Weights of a small multi-label image tagger: activation relu.
Rows from block 3, named by matrix and row number. Rows with one number belong to one neuron. Each number is 500 + 40 x the weight over its row's rms, rounded and kept within 0 to 999. All counts start at 0. Numbers have three digits each.
# fc1: MLP up (model.blocks.3.mlp.fc1.weight, 960x160), inputs 80-159
# fc2: MLP down (model.blocks.3.mlp.fc2.weight, 160x960, transposed), outputs 80-159
fc1.369:478457535500500500500479449500555469554500549500486404460538500544469500403500500552500500589500476547380500529475464478552520472576500407528508500512500500525506463508537500516514475500500468500565560474546500518500510509479446500500565500
fc1.370:469538498500564500500550511500500429492503500500574465459443557505500452500533500531533480386438510582500556511467491392500512496500500516500523538529434443495508416547578452460517480500439525490547468500601433533500500470500500476552500500
fc1.371:500414557604488459562500518527563563500500500500500500484472500505480505500500509500500500500500500563518444500535500589514500468500574500556471522539500507537500553504500522505418481500472486518590500571567454541459426537500455500468553463
fc1.372:534468480500533500500495520500450484477447455500506477473476500461513500598455518551535439530539528518500500510538488432500519478452493500500500491500392492464500534508561557497579457500549500517500486467553500500547486500500595494595621458
fc1.373:500546475411557553580500500426500544500509528490500572520489542484511522541500542484500491500500422534500533500530453555551500488513407436509536479500500500500505500513491500500490448500538440460500449467500422426500500534434479500473525442
fc1.374:500500601442441500508430487502500443500500445503500558500511500501500552563463512527500500500574534487476500496580441533500500429446559436527532500500500617500500560500562500515515455500450500546457454558455500500459441500508500453449422499
fc1.375:523500500476571581500555517487500491517555500548500500500500533547526354559457492500503500493500485543500500553628464550454500546466549494516679506468441487540461503553570500500512500469439500517520500521436473445500479500531534494486549458
fc1.376:548479448500443500533486570500526520525500560550518500440500489500500421505500546511445500619500524481508490522554453557521509476522500458526500551500503540519535500537500500416485443543463482481588542500507533506544484456437500500500580500
fc1.377:517500447500449533537485539474502399557500480566554500487456601508570480464500521425515508452467498525541512552514527520485530500500500536500490546500444560565500498485500428562585552500340442525540533509450462547481486424468500484445549480
fc1.378:474443580520465516560500464433516500500498560602435475401543539569494500520510500443500500540500517456500526409544468500500462469500395500500545589500503465529500500500599508482483537502500520515500521500513500500500500564551447448500500500
fc1.379:448500449509500510543500567456478521500579500492465563458500460469511456450500520483559497528471453442500500475506483550547497532517500419473500473549498441502511453500471474540454500500500560500500475531500509526442467419456500473527433467
fc1.380:470564537554517500483564500508500549500514513504500508449500500500466473475500500556481491426559500458501510470500511469500416526500465473458488521530512545500497438597566500479520461473567569500484500545524483540517500420500431485586469505
fc1.381:398513438570500471438500536531500535486500500500583500496481428473590453425562500476500525466467472536481551481534450500500442544579500428487500500517507506500472500486500569402545549518524556525566545488583517537491500500434445484507441500
fc1.382:500484461458528591526636500487478547500578500500541501474555586455477543609544570533500500483455465435500500500500500550448465523530500469464505500434500491601502560480560500468516500530459500500473500500473550460500473500418490445500500436
fc1.383:467500475519551477444472500554551500514509500414500535500500500500516478553500545458500473519568500513526517542572494537438487619500500480511523479477448557500569469492575500544465500500477500500453500530500532463531451460500504412530513500
fc1.384:494500501500494500429612485533477488477588522523500558592521532465500538524525503544550500500399500520397477448520500500500500586472471500498482500512381544547591543524499445511528507500500502557569500521497428500500500537504505486533500459
fc1.385:541528466500500528500496561529558500491537500474538523417465607500500500534488531578500529462442519560442490500463500554516466426500500413504500549515545434521500498500491495590526500488445453500439521504454500471486453500527442533500500526
fc1.386:364449500510433500529500500532521462406500480500541452500550529565500448465549475435496418498500436551500550446534499512500508551461488518471538500536490531500513543565532500517515540499479500542500500565478494526563500510500566449500500475
fc1.387:443453555500500500557483500468500500469541505605523546500452509500456449474500500410452453449604494531500500500455493495466557536558475587512500500555462500492414500488564547500500482509492500479432470411500500604562481500534532500485563481
fc1.388:500431504502500522540562533500511531526500496488549500550500500500504510563497500504500578549561500539500533500573480570500520460467570500482537474500447556517600502407583511500519500456474500500525500554493566561471472500452514439476538456
fc1.389:521561500442455506500419500529515500538500448448532463494477500581500497472518533529500500500501502478500507467456470435519500438584485466500500500562500510528472500556435500500499500399510500535444453412528500439451500408500464524500417464
fc1.390:467519500507509567471500600457526557500531551567480559500473535500476536494500547450500451558552442418454500500500500500449554500500453500526500492546418537500474395551533535437500500500463500536477548520500555406477500573500500503507500500
fc1.391:500518500472500481447484540483593532500500554500515500455553488577500546508413541500623455513500467435500477499447500550534473500556495387500500518600514427559500519441500425500531516500494500443506527491507519514500504500579491500500500500
fc1.392:525491525562457500516500491562552471500545500545500524500526474485557445590543523531480530550446519461501512500528489559426500471491459500500500556531495500477500446528502500500423500536484500605500549525540500547456455523441467500500603500
fc1.393:500519521500550506493555490476543531500478579466480555472598471562408510500500500500523500440548490500491500471479461571521545472481483550551522500511528445545542442501500537518522500500449500451524500444500593468545462500588500500500471528
fc1.395:515479488465500455517476486500500498500500479500550500448541442500500507580505558500471469482529561500500500500513500498500534426500500449543500500566500500510500475500580518382500500417459500500446500500500460500519500473436549432559417532
fc1.396:505519557477570522581416500513533447500475500540534586452494500517434500500492541536453500517464497447474441468500491601488500500494500500539500478542460525500509500483500465486526433500462440576424564462544480543499473500418523521500499471
fc1.397:482500500522563541459601500550570509435631496500490457551574537500480537456504500545500467479489489500458500527520467502528568483498509500500500541500500415500507487543546500519533453455447472500505465500451481531545517599583557477500500491
fc1.398:496515500408465500453510439500490513440445493498500500490510442510500415500553525536562537501586500500482579429500500500500502550472563442500500500593500511568566517480576500500476512500499430526567500599463574560500484460514506500500419519
fc1.399:500500457514527565500602574528500548509500527463463521470478495500537500548455500552489490474495453455484500429500487563477500428485571500526483514568500500470534500500492506500553531500451475491543497476500545573473467567476564500597457449
fc1.400:542511496550500531502500533431500495426504438538546435500500461585480539457500500438443482443538497520486493467512483500500484500452500452513553507515500500512500435522582500500513460457500461632500532398545456495478500500549518482526477491
fc1.401:464434537490500466513474500457533573500493473544518500482500521500428500509484522518500500560551500468457465500536436500518477500589555542500531500480521434500475593410500481570532507500500500500500497505495548432554491500500500539500497368
fc1.402:534500483574514523543517418450500500584524589513435500428470453533500428500472505535500500426402500495531441549453497498567500569500563371526472505562500454498500500538459445467549451558522500500517476547500453495500425447455457500539538500
fc1.403:494532497500509500543514551500500491500527554510500401500460500501581505543500546552500500592500456527439500592501472466500491500500500465530528500523539550500443523469500525592500447453467556487500558571500475500455500515500553477549583462
fc1.404:483500500500500479500459500500521500550536537550500551500430500534500489500500535410538500470397480520477500509500487536484500500500429453507530500500500500525488500500567620615500465519451522516445604485470552465415500583500453500500557470
fc1.405:500584566500510582474447510537549477500522466500478469470492467533500500467498532589522500433442500472500468528500500498500421556500438500500507473521442436479500424500478500489479507529500548500438611489411559500534500517522481500525519460
fc1.406:500515528500530549500555500500500466500484500500414500500500500458500489500500500514500500392500529605500586500500500578500600404459500593500476500564500500500544493589447534530500392500501444500500500500525500449515500500513500500514562500
fc1.407:500492500555463492500500554532500520500491407527570500409507500500498466577509500520434489474502562500426492480543472564441598500500488500505500500469478571500551481500541500537561514560500463575565500516396500536515482577517500465500493469
fc1.408:529443478500522501527500533508559524527500500507500453411516500567521500523474519500562487501485401527488443474500483589500500510409519500510507491500555430595471596500435496507518450500479500481495505590500503538485447539559451493517500514
fc1.409:500487468542448500518462500456497546500500496500501463500443496500555500537456507481439493409500548500506464512468483500478450579531468511483500510539500446500454414489449500444500500490385560500500513500549445574519459591433500500551500441
fc1.410:426518514500500500500535552525538500562500562495477500500500593500548523488507488500537500467500457423493540591500485415500490563500546476500552590500500500553500485457500548500610554500500531479476582500500462443562500500426500539517500500
fc1.411:491508491487428468455490532449509544423519497489500583453485454554494479500545500500583520500529500503461620427500487481500536577500524432552500527500500522531583565563478500500521500467495500505553442535504500520500472520500492500500465526
fc1.412:462500512515500473493500500369511530446491500488412462500543527543484535470527550500498475534500483486500540449455500500467500496479586578487569627500537418500525411457454439500500508488455536533534500500590500587516500476478500503473473458
fc1.413:493586497508500423500529526523544535545521537500543518490437500500500500503425517558500452507432519541500555475496500500529427490561525500500490487507519568500561558500544425500500560484506500501500500560503500500500500573545465410578545529
fc1.414:500486500500500447561543500500492554500493546473508504500524518550577478433423500472480553500487455500453564578500507490528519558455500468500525500470500468525500451500486559500500601451548507500456500463526586500500500453520500484597562500
fc1.415:500445500466486517406534502500500520500503648500500500577429539494418476459521512511526477463500534496500500579559466449562471494500516534549533500500500500521500500568441542444600500445500576357461500448488542480496500459561517500570500500
fc1.416:500500500562453475500553583500500439500500547500565451500371500458574436500500539520512456597500485508431500564500471474536448476500500500500525480500510522513377500500553561602521452485485500500500500557523545455500500483478499478552552510
fc1.417:500493500494412479500500542495500499547490516490559433500500512528604500496525536473449500545469484543500484582577496443517479581533517467508519500516482546533578487500465408539521456581500482532478516560500500476477500444424445489517598500
fc1.418:500555485541500495516514591443505500535500575482458500494500481521498530485500523500527477512500437500542476534508500428517494500489500448476590591489526456500593395552500412556550500557482537500446500507545503475521516475478468440500472486
fc1.419:500481500525554500468582577470507500470504500500501539428471511500500500497560487500453500514500500500462544583595389560500513600484528500500630507438444500500432500500500500500500500500482475500498500520472500519504495500500500424500500397
fc1.420:500475474500421543500589500524483573500543500509533500446500535581500543500487540473474500532533531382447500477571486552470500520470494509578513536490536500491546566500500498465458457499447500538469488471500559463446364479601500474548532482
fc1.421:500574469554500410435500428500500500445500429500500500544500541413425559500500515587472524500472500500480500444500500500500500500500536474500500500500426573505477497505500549462582500556493450633500518452426534511500500606432500464538507498
fc1.422:500500500453500496531592521397545626491496500553524500458398476531536455528487500500500522524500470521527506427505507547500468500548500488489532500538427450500589500468477526500542447500460500442578475430467557469500444500529500500551500449
fc1.423:428458500500456456559544518526525459505480500500432452500500434582444498558500537500500439500571468473500500504545478443495527500601500468500500465525480500518458500500500500484524500487500525546589510500546532550532501500489559515488454488
fc1.424:500500500544500537505500500500501478500543493500500466526431500515500500500487548505500478527500512540475572544500480476500596436463466480537517500526500549529412547493500517601508462480500515455586500500500540481500466476473553495515493444
fc1.425:572474500500554517534440467383506447481500499446500500500500484500500500569428500558500387572500500500461540525458435450500500500500477500566488494500467500529460578500541500507500500446500523472459500507613522469500500413500485482487500500
fc1.426:500491500496546500481500586500503523523595499443492521500493590524500468537500523454500500487475455500473451451570483524511500551500507556503573500493500450510500573452549397455500500513412470423534543500500500445567455500500514425500536500
fc1.427:510588500500500394490515475500500485543505543511549500500410536529574394500523500500500500500531503539524561500500466500500525500580532500500525520500500479500507517513500500500521512539418500500593476500500519462500500486413456387582460483
fc1.428:518520456500436512421500523500526536500535500500500500480500514527585511500500522520483500500404500455369417500500500522539440534500471443498522527500512530500530424533490469541500572500443500517502513556529528523500526544498544488500488500
fc1.429:500566556500536510530500454500500483527500461500522544500588543477438500500528539510506500455466473500481539500551479523500621488470437489536522502500477500529500500500566553500500469456493385514467500485500500563548498485590537462500502500
fc1.430:500500500539419505448572537363460500546550500549467534419451439500440500500463500445529408500483474483500527442536497492451500500492471497495500500500482460515537565554473575436485500500491500500500467496566545526492485500457558478489500500
fc1.431:500500500509500541532503500500533500491500539500531459512475500506565479500444500533543507466566486500535528521506483426506532518474528380500562508515484542500555476550440491500531590499500500449500505478500434500391520436455444500500458497
fc1.432:500469506579500500524500502463500573580514533500500500532500555500549500405467500500620449500500463587474485500500493591500462504427500535500500500500530500478525506500404500500487462427500518500533565536572503602500478556500517426474500481
fc1.433:458500500500515575568479488423500543540463475516497554500494500544490500478432500500500497500574515500500500429582500488554507447497519500523484514538464437500412394415486508529500468440500503486520529582587500510431476500500500500474506413
fc1.434:523500569579520478480567473500484500529500558527542468535500485456478469508455526467404541555500470507426522604500423534520492500390512547476469496473456501500540500491500526500540475500500482500495570517568439500500459473529490446500471338
fc1.435:487500482470500471436553544500500500452503449500519485504500473500500560489528532504545455494582441400440497500500500514467452500577495552634462504500444506540564542530481538566513465500513500500539524518554584500426496517500477512465500500
fc1.436:540557586477588500568462500443543422547500428552500500459576500500438490509500528526531480500500394500462482522495476500590547416475500500527522506519500537494473500500500506462649439473500500500539500498534444475500500539535571490586422503
fc1.437:423500419500500402461500482500500500513489546469535500497536447465588500500480500500487500488500490500419570491500494512585439536577574541501493540525450500471534500448500500394547598483500573500516500546508441403581500549533500481500489524
fc1.438:472500427517433500443500441531532500426532475500534442488462498500500390443397489500597500500531500471500528500543484579556500500528460481508500516527423500519500568500509430542546500434518509500542493500500456551470439554513518500451439500
fc1.439:435591500571567524500525462453500500500541497409471511446443500446500500464487500500551500500500489485505506496500500546500432464504540500500522563521458500489541500401504439497531461515500584500477500500468500514548500500500489500576438550
fc1.440:526449500547500524475500500450542543490500442521463500447579477471500470528500531484500555576500500425500487483524480500605428431476516500452464522510481500530500511500572448534482468558500495550517596599500558526500460500500412500500550500
fc1.441:500500473641498557549450538476555477513472500500509495523489523506544500500447533500500500500500500500439495571454479503536550500542441403517500564500491522500500400518496431530500488500500498500500461500489533500450500454500458479455585468
fc1.443:483500556500520520500556500554500477472605500541523560598522500500500448526500532507608472577449500516444486500541513509550500529500500557500504492558381468517500473500531500500512432541466516500517538464572532500569565480500500478500594500
fc1.444:533537528463463500500518530514527585504552412594538473500472483452588518434473500500528500447538500535500510523500485457500534439500513468473538557518500467511592503481427500514500472500542420593500500477607463470500518584572530506500517500
fc1.445:503575500474500479580520486525539500500500598484571517477500539500523537414500496448560500415500500539513528460507500456510564500441500536513516524483552483552516413500500451542500591503526500477500500495500500535500482500586532468457500471
fc1.446:500500500500500500598485500500500500509508500500473500500500506545500500593500563594500500436538520500500500603500500500525500473500500487500500478529500557518483586500500500605543546390500473443465500500500500599520478500504437500491521516
fc1.447:550456462535455500483420456396547500500500528500454463506500468520454500450512557500501444547551565434500513538500500500592450447515500459500500505513432500526500519500500523500500500436500499500419528500543500523464471405531440536455587500
fc1.448:500442532466493542534489500500514455618508507433564529477532601457487534565506483457557500454572461551454452500562488535530549482500580500502528524500465500500500553458548500509561511510449446500592605500467436522500539426556511470510500500
fc1.449:500500476500500500478612500479537500489500500500500566424500427559529438545500513500500500500500489469500449528500484518489455482530500500500500500531560508493530542500500471535449574543514500527464500520500500521486476543500394483596447505
fc1.450:500515478538505500459500500493560468531481566498549505465534500515518456500468544500409500468475479500540504555500501585500448558534559394531500535543525468506412481474569410500500500526512485500551468589500555472407500467472462500501465500
fc1.451:450553523500445441487496500500555443500500554500458510480532500500500534500500540479500500555467537382536533509596469544472500493584477500500534500466480547500500478500500500523500500425541570440533544500521548489537483460460500495518500500
fc2.369:495444580540530466524527530528435500409477500518452465446460500500556500500467599532500437500520506586500500383546500457502496537500565415485518545500543445527535521490565500466443455473581564498500450504578500545500500456494533482538500512
fc2.370:500503532493521500518563501469551542395573500476500500500500526576500470500500500486511500518554482538463492510500561464555524609579500500544500538500557470387504571486500495543500499503465449500496532536500447500500539426543500549537500500
fc2.371:413500451477523416500500500500496530516401571528586390549560510500500556500569500535460512419504500539547500475500500551439500456500551500500476539500453457500463433469537578450549389540558540500547557463500511495538570551500511500599473500
fc2.372:468500500566443500562500551442500486381500417480500500520457500552470464545462500455475500496500500500523588545562468433522463548406500487539500450500500500511505500500467457539570500500500500460587487455524500447556558500514500499538500495
fc2.373:579444565439500480554463456538500449471525442453540559500430541427500498506470453490520526515527437545566533512478448474500567507500527500500485531500570457530481500500486551456549500547460528508559424500500546537454438469492517448500500519
fc2.374:478555500472571500467424500500500584500500500521500514500389467537453466604562500410468516483500500500500500440496500500586525558469547500493500500500500500500500378418500504472483500502488476523440573500500500545511541519500500466499520497
fc2.375:464500482500460500552482383471452451500487537395598423529552473490499549535432578527500500502465500542462500524500499447500536480430437497540540500455549551500500500547463541437539458477502500500577505432500562505500500513500420408471500513
fc2.376:466500500472562544564500500548440548460486503500500481541498409500500500426489538500515506578570434500434500476500500407493473462513500533596561500520534500526500440500524463500525500419500533491494456560540500473448533441500480500459500454
fc2.377:500480532520595433500532500528471470538500529501500471535541452500469500568434449500500540526504518449560500440500444558528491500500500470469487500475439500566478482417496548531436463500499439500500548586450471500445474536461473523500500470
fc2.378:542500443509437442468500512500476546475448588500540555500550445526535500495555500482526476549540547469480522569524527500500442500507405514448480455505500469449545472442500500500502489523500467558475541579587481551534561500510552500564567512
fc2.379:476479500500500548500500514500435478479488470545493601507500557536500532556500479453489530500425490445482547527500500500500570528443476475500410472456566557405500500500500464500546543487516500500547471552542524444500500493553500500453459522
fc2.380:420491441500528500482488500528500411500458500500500446579568448518579500548493538500478568500498500549535517501474488500465442445465500485458548492418436528500543549547500500484509401500500477456514545500553483500500554500493403509556492585
fc2.381:484500500477475588429494514489519428500460534530576544523563490543577482542498588426482545544419500500544554500496471550467500490452500460500547494462380486500500575503433486462468472516574500441500500500567500500518558536500434500563399540
fc2.382:500527563573450516486543500500553486440500459521513569506559500500500481495477500447500500500484519437500534500551400500500424500500394500500500422545426433415482500466464489516522500500500423518500527505478438463500500411500508584435500534
fc2.383:583500500553619531478500566500561500500500469553471519500500460578522509500526466534500522457591532500500479541500470573500528500486500500500500468441500500500600515510500545454555477408500500500427533528474545539459500526500454560500533546
fc2.384:464500531500500579458659531539584500469542500560500539425452500492501537500500569487541444530474500500466500534524495590533500536497500484519454522433462534502514524500445484584419516500480466534465451445524451515509509527550500479475500459
fc2.385:524500431427516542446500500523500512487538500500500418498422415385568598500466500637500449500493433551500472500524452500500449502504602577522512549450548516552500519438500500500489500500417518467511502500500500523466546464500500500437500499
fc2.386:551510574467552500500585500540457518485564452552529476508468508500500540497503482579500382439529538576500499470422480538566503500542500478500483559500467500534444500469500567500589500500452500567500500479473500445455548500473532500475566434
fc2.387:500500545538500511500600523465532521500500500511485507500459500513500465489476500469454500523468453494478500529561447544469520347500575500447519500521386500483519430500430500478500571521529500500475500500549500557584461514497500500469500475
fc2.388:559500500509571476470578500507540504486500500553500451500536500500575500500515554500475534500500474588520500495513500559500523556569571436525509500500567431541518426500565572500500453599479533431525542500468485550500515448500457505520561494
fc2.389:500463550484480500432500500507519501536500500540481489501500467440550509564462493482414480500490459510500459455500525500439500500473500500517524578451430463535519500499536524533512429500547521435500444479480565500500500500438441499540413590
fc2.390:500475500501449500500500500577501480450556449468488500466500462500500500500554500487591417500500569500500500500522462500500548492500500500500574500455500445550479500500461500500490474500473533500500413500591452500500500473428483530441555534
fc2.391:435606380429455444480501457363500500500449555500552448530448475522538525500500494474511517478519529500516500501466471500485500500471477555500541587519578494500500500500500536379448500500500546567544584500464529425475500495511540511500539429
fc2.392:440538452500476512526446500500496530521500555504500500569498485550479484462500592445434500500500500500515500500456555522432460500529505493551593433461469522458469448500554500510601479524547513480523527486570495463445500477500500500544500512
fc2.393:431500507500422465500518546500500558500469500500546512487500500500500432461535522500480475535462655528424500500500536541489465500542490578500458500500493459457555500500556500543500545585483453500500551447607500471500525500500525418496457476
fc2.395:599500419564523500500460472503547530500450422461514430515588500540505566425500468589503469527500500520515477500533482500515525565565500478500500570443554500538530537498500528477493500495489562462500573581441512500534594500500567507470477495
fc2.396:530568491500505561429566535453583563521500500500436565539500500562500500555500632500518434540563462498556500508500513500500538537533536500433500512540545421459554495528536492500468525557484471500431470576587500563524500500507500548500487542
fc2.397:578463520419439500500500462500441501459569444566500522500529515500441500508485443451459527519434500500540500570511520467452488500447431536488464500440477577467387546500468487500566513528492500468485478505464455435500500500500456501458566500
fc2.398:500477545500510445482487500494500431500435500466462541466500500502523568526439500489466482500500500521544494541530411500500446439462447478455450541471489500481511500553502500546502553500478429500558420500531547548531500569505462436544500499
fc2.399:500456481445500500500546519485532500500495503512465500502481436495553421534500486455462500500500515500424445500597500540441500480487476560398500436519500466500495500553481500532453439500541472500500523500424531478504486469552500564579500500
fc2.400:431527512541534518431512500537500500502517500555500516498500453426500500462544469500436500439475479537500527500500430584473453440503500538500485500475500554483500510491520529500500500500580502500467449533572592514468617529410500499489454500
fc2.401:504500424500561502531466475444500500548430484482423500528500496446463527500562500511506556480500384500558557502487435500560431500486563434494500537500500500548532424500563500461475500500500513473463500589500531523483463500541516428562489453
fc2.402:480500554509497500516483500493507500416566421526500550500427544500500494500549429493500500500446500420450584527463462453501500481500506500520524527543547500464460446500500392506490500500498436460500445500500413500530423502472543500512559472
fc2.403:500500500481500413510560533517500513537500466527479455476457626442427500427460536535500500500513526500479493500459618515536500500529501532611486566582452450440414440475548500465495515538411549551511500483469468511476439500477500426551490500
fc2.404:500500500500456483395577525551506546500500430566452590544390529500500476454500527500500500561506500500463500500500606549534516439536466519500500500528434511449481409439484500500500533536450524605403492434500469495472500500548426490500492582
fc2.405:533500400500500535459500540478529541511500466449473452570500500461438464528523517500500500500549500573500421500513500395500474517578558500485584500500529483541500500562585524457494478500500557406448467467500482521500594500500563544396500500
fc2.406:527500449451510500500500499500448491524481417468500469327501457500500524500444491577500437500439500483500500500500450500500500500500500531500527516501500518517481500525500500500500529500470500555500508544483492500459500504387459500404562500
fc2.407:500500500500516481557452464500500436437500507498500462446412545444417510515525500500500494530500500479500581535500540450543500512491478527500500567500435450500447521500500454609487565499461500561509487551428489500484502500500585521500500500
fc2.408:461524435489443452507500488459423503500433527540583448562500500456531512506500392500500519430500497500500478462555421536402550506482500559537500547561548486526469500430533535456500522578532484506504578500433527455551530528435556504564491393
fc2.409:555486467484500481500457500435482439527473532467534500561500487500533429514465405465406483530499512500509518568500536470425500518475474538443500421378471500464433463526500488556549513516509418500505520500429552476537500559500450574551500611
fc2.410:500470465500608443453558487500425486531500518500536482500558472489506564558480500528468534500500447553573541526480473500545530522500533471457472550466526500500500530415576510500482500475440522460426506594500500557500500500512495440511525500
fc2.411:476500547531483500500500544500491453500500550500500547468450522440532560514455500498465484484469493501528489500500500500491543461394465412496450520470500541539508500522500541489516534500517500462550419500516582529540531532500473433481511500
fc2.412:534517446533500454478528519545413489581516457506500410533532500478500500540483495501500500469530478504527476449494455516535569522492500423500500504453467536560527607500535553423475448507506511500495560479557500441500564523512568480450500577
fc2.413:500496452443544503500462580563460500485523541481500425604540477501525500500500608555500506500554528527506483397491492506495455548593500500500516474500513500500485559487575500509541424542485500500566534596629500531426549462515492500500485500
fc2.414:500455484467500453500564500529500503530429500535505500527500511538543500567422492470537472471462511500500500500426480522500559404436500512429444432554437491524500506483458500427420500510472482434505481500523500494511531500472417490502474533
fc2.415:382554472539500509500559539504515526478500569500500481518500500500504552488511555425404494500500561460497513493508464548459449394500549500544546475558459468467559500424532470500468500500585500432500452500500513539570500502570500554511553465
fc2.416:500500477476500454457526514544463519554498408560416542500513596457420484413500500500500500500500516439463467500440598546566507541513500544531450559564461500462429497490532500498500548548419533500439486500476433500501509496481425464472572500
fc2.417:421500500442456544405530500500472491500500485500500565507434500557481541488544531486455467505552522482486502500500571455422470451517500554532413493500513500475436500500568502589500500539551500500438448488500560479500480500531500500500498500
fc2.418:500568500500454610561500500455577529500526559468500459500584516500519529504517548500517500503488507449521511449447500473460500510524478500545500500500500520458471613495511524500482442514545545492548500575500539436457500500500500500500464498
fc2.419:517504412500517500501484436439418464530510548436547500461466459500573500500520500506499459500500500500466500454483480408461463478500464500500500518419541576500452570577513500500500500560522465500581500420461539500500565512480476468500539444
fc2.420:479507446500500603516500500419527504500536582462500500460437500585460539600476426448500467500500507428500507500508459476500500518500500500500500554538547417494511412500464469494500536500430484562498570442464500504549478500503523525500483545
fc2.421:427552500544500351509500530500483533500562552541490500503411540500500636450500496465492541448528500523514569454477497500449538460522549454520483568559424500500500457478543452454479476499540500457539589411486524538538564500500500422500500479
fc2.422:519520453500564494485565534584518469500498567497471488500532500496494500554442500500500518446500498606551441494500490604500508471500560478470500498500450512568500500492500500555438476505500500460542508516500463468560547500466473562547476458
fc2.423:500558540421454500519483437500500495525555500447500492540500524500458500500500455530500500500560488469500430521484540500500500521505510574490457361543497487500523528540467476532543514500491580500500537548500451503457500532495547538468490432
fc2.424:500531510442483476470578517566460500524500440548500500465509626461431500414481549517500500518500500500466506500450600537572500500536500545500436543539500464463439472450523515524490549553420561500460500500483495500470438566547439446505500543
fc2.425:500498500500498597429500542500500452500546532628500500486500500507500500416500447487442500500523500500557535500500500537471492512475500585500405443524428607448457500504500500561567553488525483460478543527500543501488500545445500500500482549
fc2.426:459434500506490516454457467469491477445465530500490500575424440508495500479494540474463537496543500558500500466551447500457607423451471510500511500500500451463500531494479500500511514440544395509530496438484572548537500500473500494510570536
fc2.427:500531528532555434505554492500505582440500437500442500598500433500500467500528500471500447531500403562556482500500571500524468500573524451500500490468500502437488443502592500516500484484558510533498471500414500469500532470499459598502509422
fc2.428:500532565448552553435530438571545414523530381537471500477412596532500542520489518498449500617500500562500500500500500516521554462486500509522500500468509500486500500429494436538500500527450500490531484500500500538593523520591508537500479627
fc2.429:453528488473495573444500531482500518472455488500533571476500546500500457447584536480476503559508590527465488553487605446500480522500429564500458500468500580379480536511550462538582592500469441562467500544500500500493500500500500473533490500
fc2.430:500512543495541577500471550500500500567495500468500500500533458453517537500496500515507540469504479450519511405481416500500450458500500500484446489543551543436500465500496420474500500454500500500569514442557500548474486472432535558500516418
fc2.431:512455524447474500418500551500493500500500500500489495579500563431533474511500500500500453501467482433500533445500500500538393500475442553500437493500441487520432466500501532535485523487495436561500489576394418455475500500464515532500448578
fc2.432:496419468430551478546496459551454480530464500452476522455468489500500564500421500532540528500500395409500500500481439489533460486500500500502500500475500540573538471537433544487437494453397500500535517500500500500453478500472513536500500422
fc2.433:519500544432478500480450431526430433500500518500500533459485573505602500560462439500500500589485500527460446500531500480461500500500500500432487473500561554500500514610500484575500562531500500529519462500450553549468456512533496466544436523
fc2.434:518500500462531536541487500500426500548513500470500487500494519483478554500500502556520529441500428396564559500483500456500535479485529479538469494540556455523502500538538542429426452521505540486519476508519500486528512558476452500500500481
fc2.435:500458478440557500394577605500507457500480500500500500504552404466500494500455531492472465500500437500536418455500440543418414510521500494500500452500411462500476501500504518575483507531500459500500481503525461479500567500539500597500474500
fc2.436:444500500484500554452500478408500563500475524529562516507500500503500506500538491461463498500562536430491591462518500480491562500470488500508476521500500480500456401472524483500487500517500506500450584511367500541550500501469475414568421500
fc2.437:550463504500447469526488608532495500490500542552488507535598500459570500539466536500510463569464539500521457500486544500461500525518525523423525455446500510590500535500539480500465500472500463500548444500583500500500494500500466500500396500
fc2.438:500477549542496447500457577500441405580467550500543525571500545379551476523492500450495551421402466529548482490500454561506500481500480395487560500434484507500500468585510572474511500547542568474500447426546500500500576531490567500482501540
fc2.439:498456548500496565570433503500457460500399500465488466531584474491500441549451546500434516421458567500522474500517500452529447485434429529436500500479500529458500548526500556500500437458498474582604563500514502482449500500547494500506500500
fc2.440:442598461435500451503500447500433521500500523523500500566500436560500517425541481500526591500500559461397568463500483500475518489500515529580491532514500436500550446425500543468479518500496500500500497474434500451500461500490546537538500423
fc2.441:527569468500484500500498528520500521447575500495500500567537532500500500500443505500500481550549500461456449480553526572505558549611494504464491580462520500500500568513500500500484532456438443500500494551540500500408500500543541565438541582
fc2.443:510457494596529517482503537463500500476529500616394508462500502461500520404494559500500492582516500544502500500561500532500427500517585435589572541476500589558510514500522500500457500516546500496523438445459490441500549500568461527500500500
fc2.444:450500453431553401500530500544546532494500597500470403515434483512500500500500545500500515442500500516488532390500425533465500397480523477500460500523500500448464420477500500500490471500566467532531511490500522590515500493446504437536440469
fc2.445:461455426558533531500491500486482529454506587461459500500468573566416500489500500500454512500558500500415514500500472474480487500500551527500463512544506500448500420500488575473577478500500500478554521500468500515534485404505567500535500444
fc2.446:487459638500500447498500530439500527500409500500500477532556500439500571546500500471474521500415501500483500500540500468448383354396392502500500500500500500500500500500439500479487454452545500500451466500500500500500412569500500500592500500
fc2.447:500513475542441500500433502399500539500504547500500500525500465561559500423500554451477608507560594519436557404551549500450519500524472498547500500500488432500500500432500496500430500528500487500515510461488534500460527500500500482554422500
fc2.448:500471592517523394500478460464500507508500474447535426500488469500417546543464492500574500500460466500577515486500415506542474562427454468453510500509500611555477513500468500500500500500464500491519500546500487518478512542421444500494500500
fc2.449:460584519488501494500500500500526507459500456487505500610529442517500447500549500431500540469461500500510433493434500503462500528524476537576500469532449474483449422484493428500554449541461462578547500500531426425485500508488562490500573479
fc2.450:500563587484500500500500500500572500500500428529500482500504513507506558525507451491500500448456500559500515500500480538516480516500489474500422532500460500384446500500450382500506500509548498452531414538500500448462500627500500500473462500
fc2.451:566528529500500500500552564478565440500500546453412460523500541488508500506471472500448526561529496500533499500404564550544500534500500570495500500455572500574526500535507500571500541500500495500500514503500491597440475562500500500500420500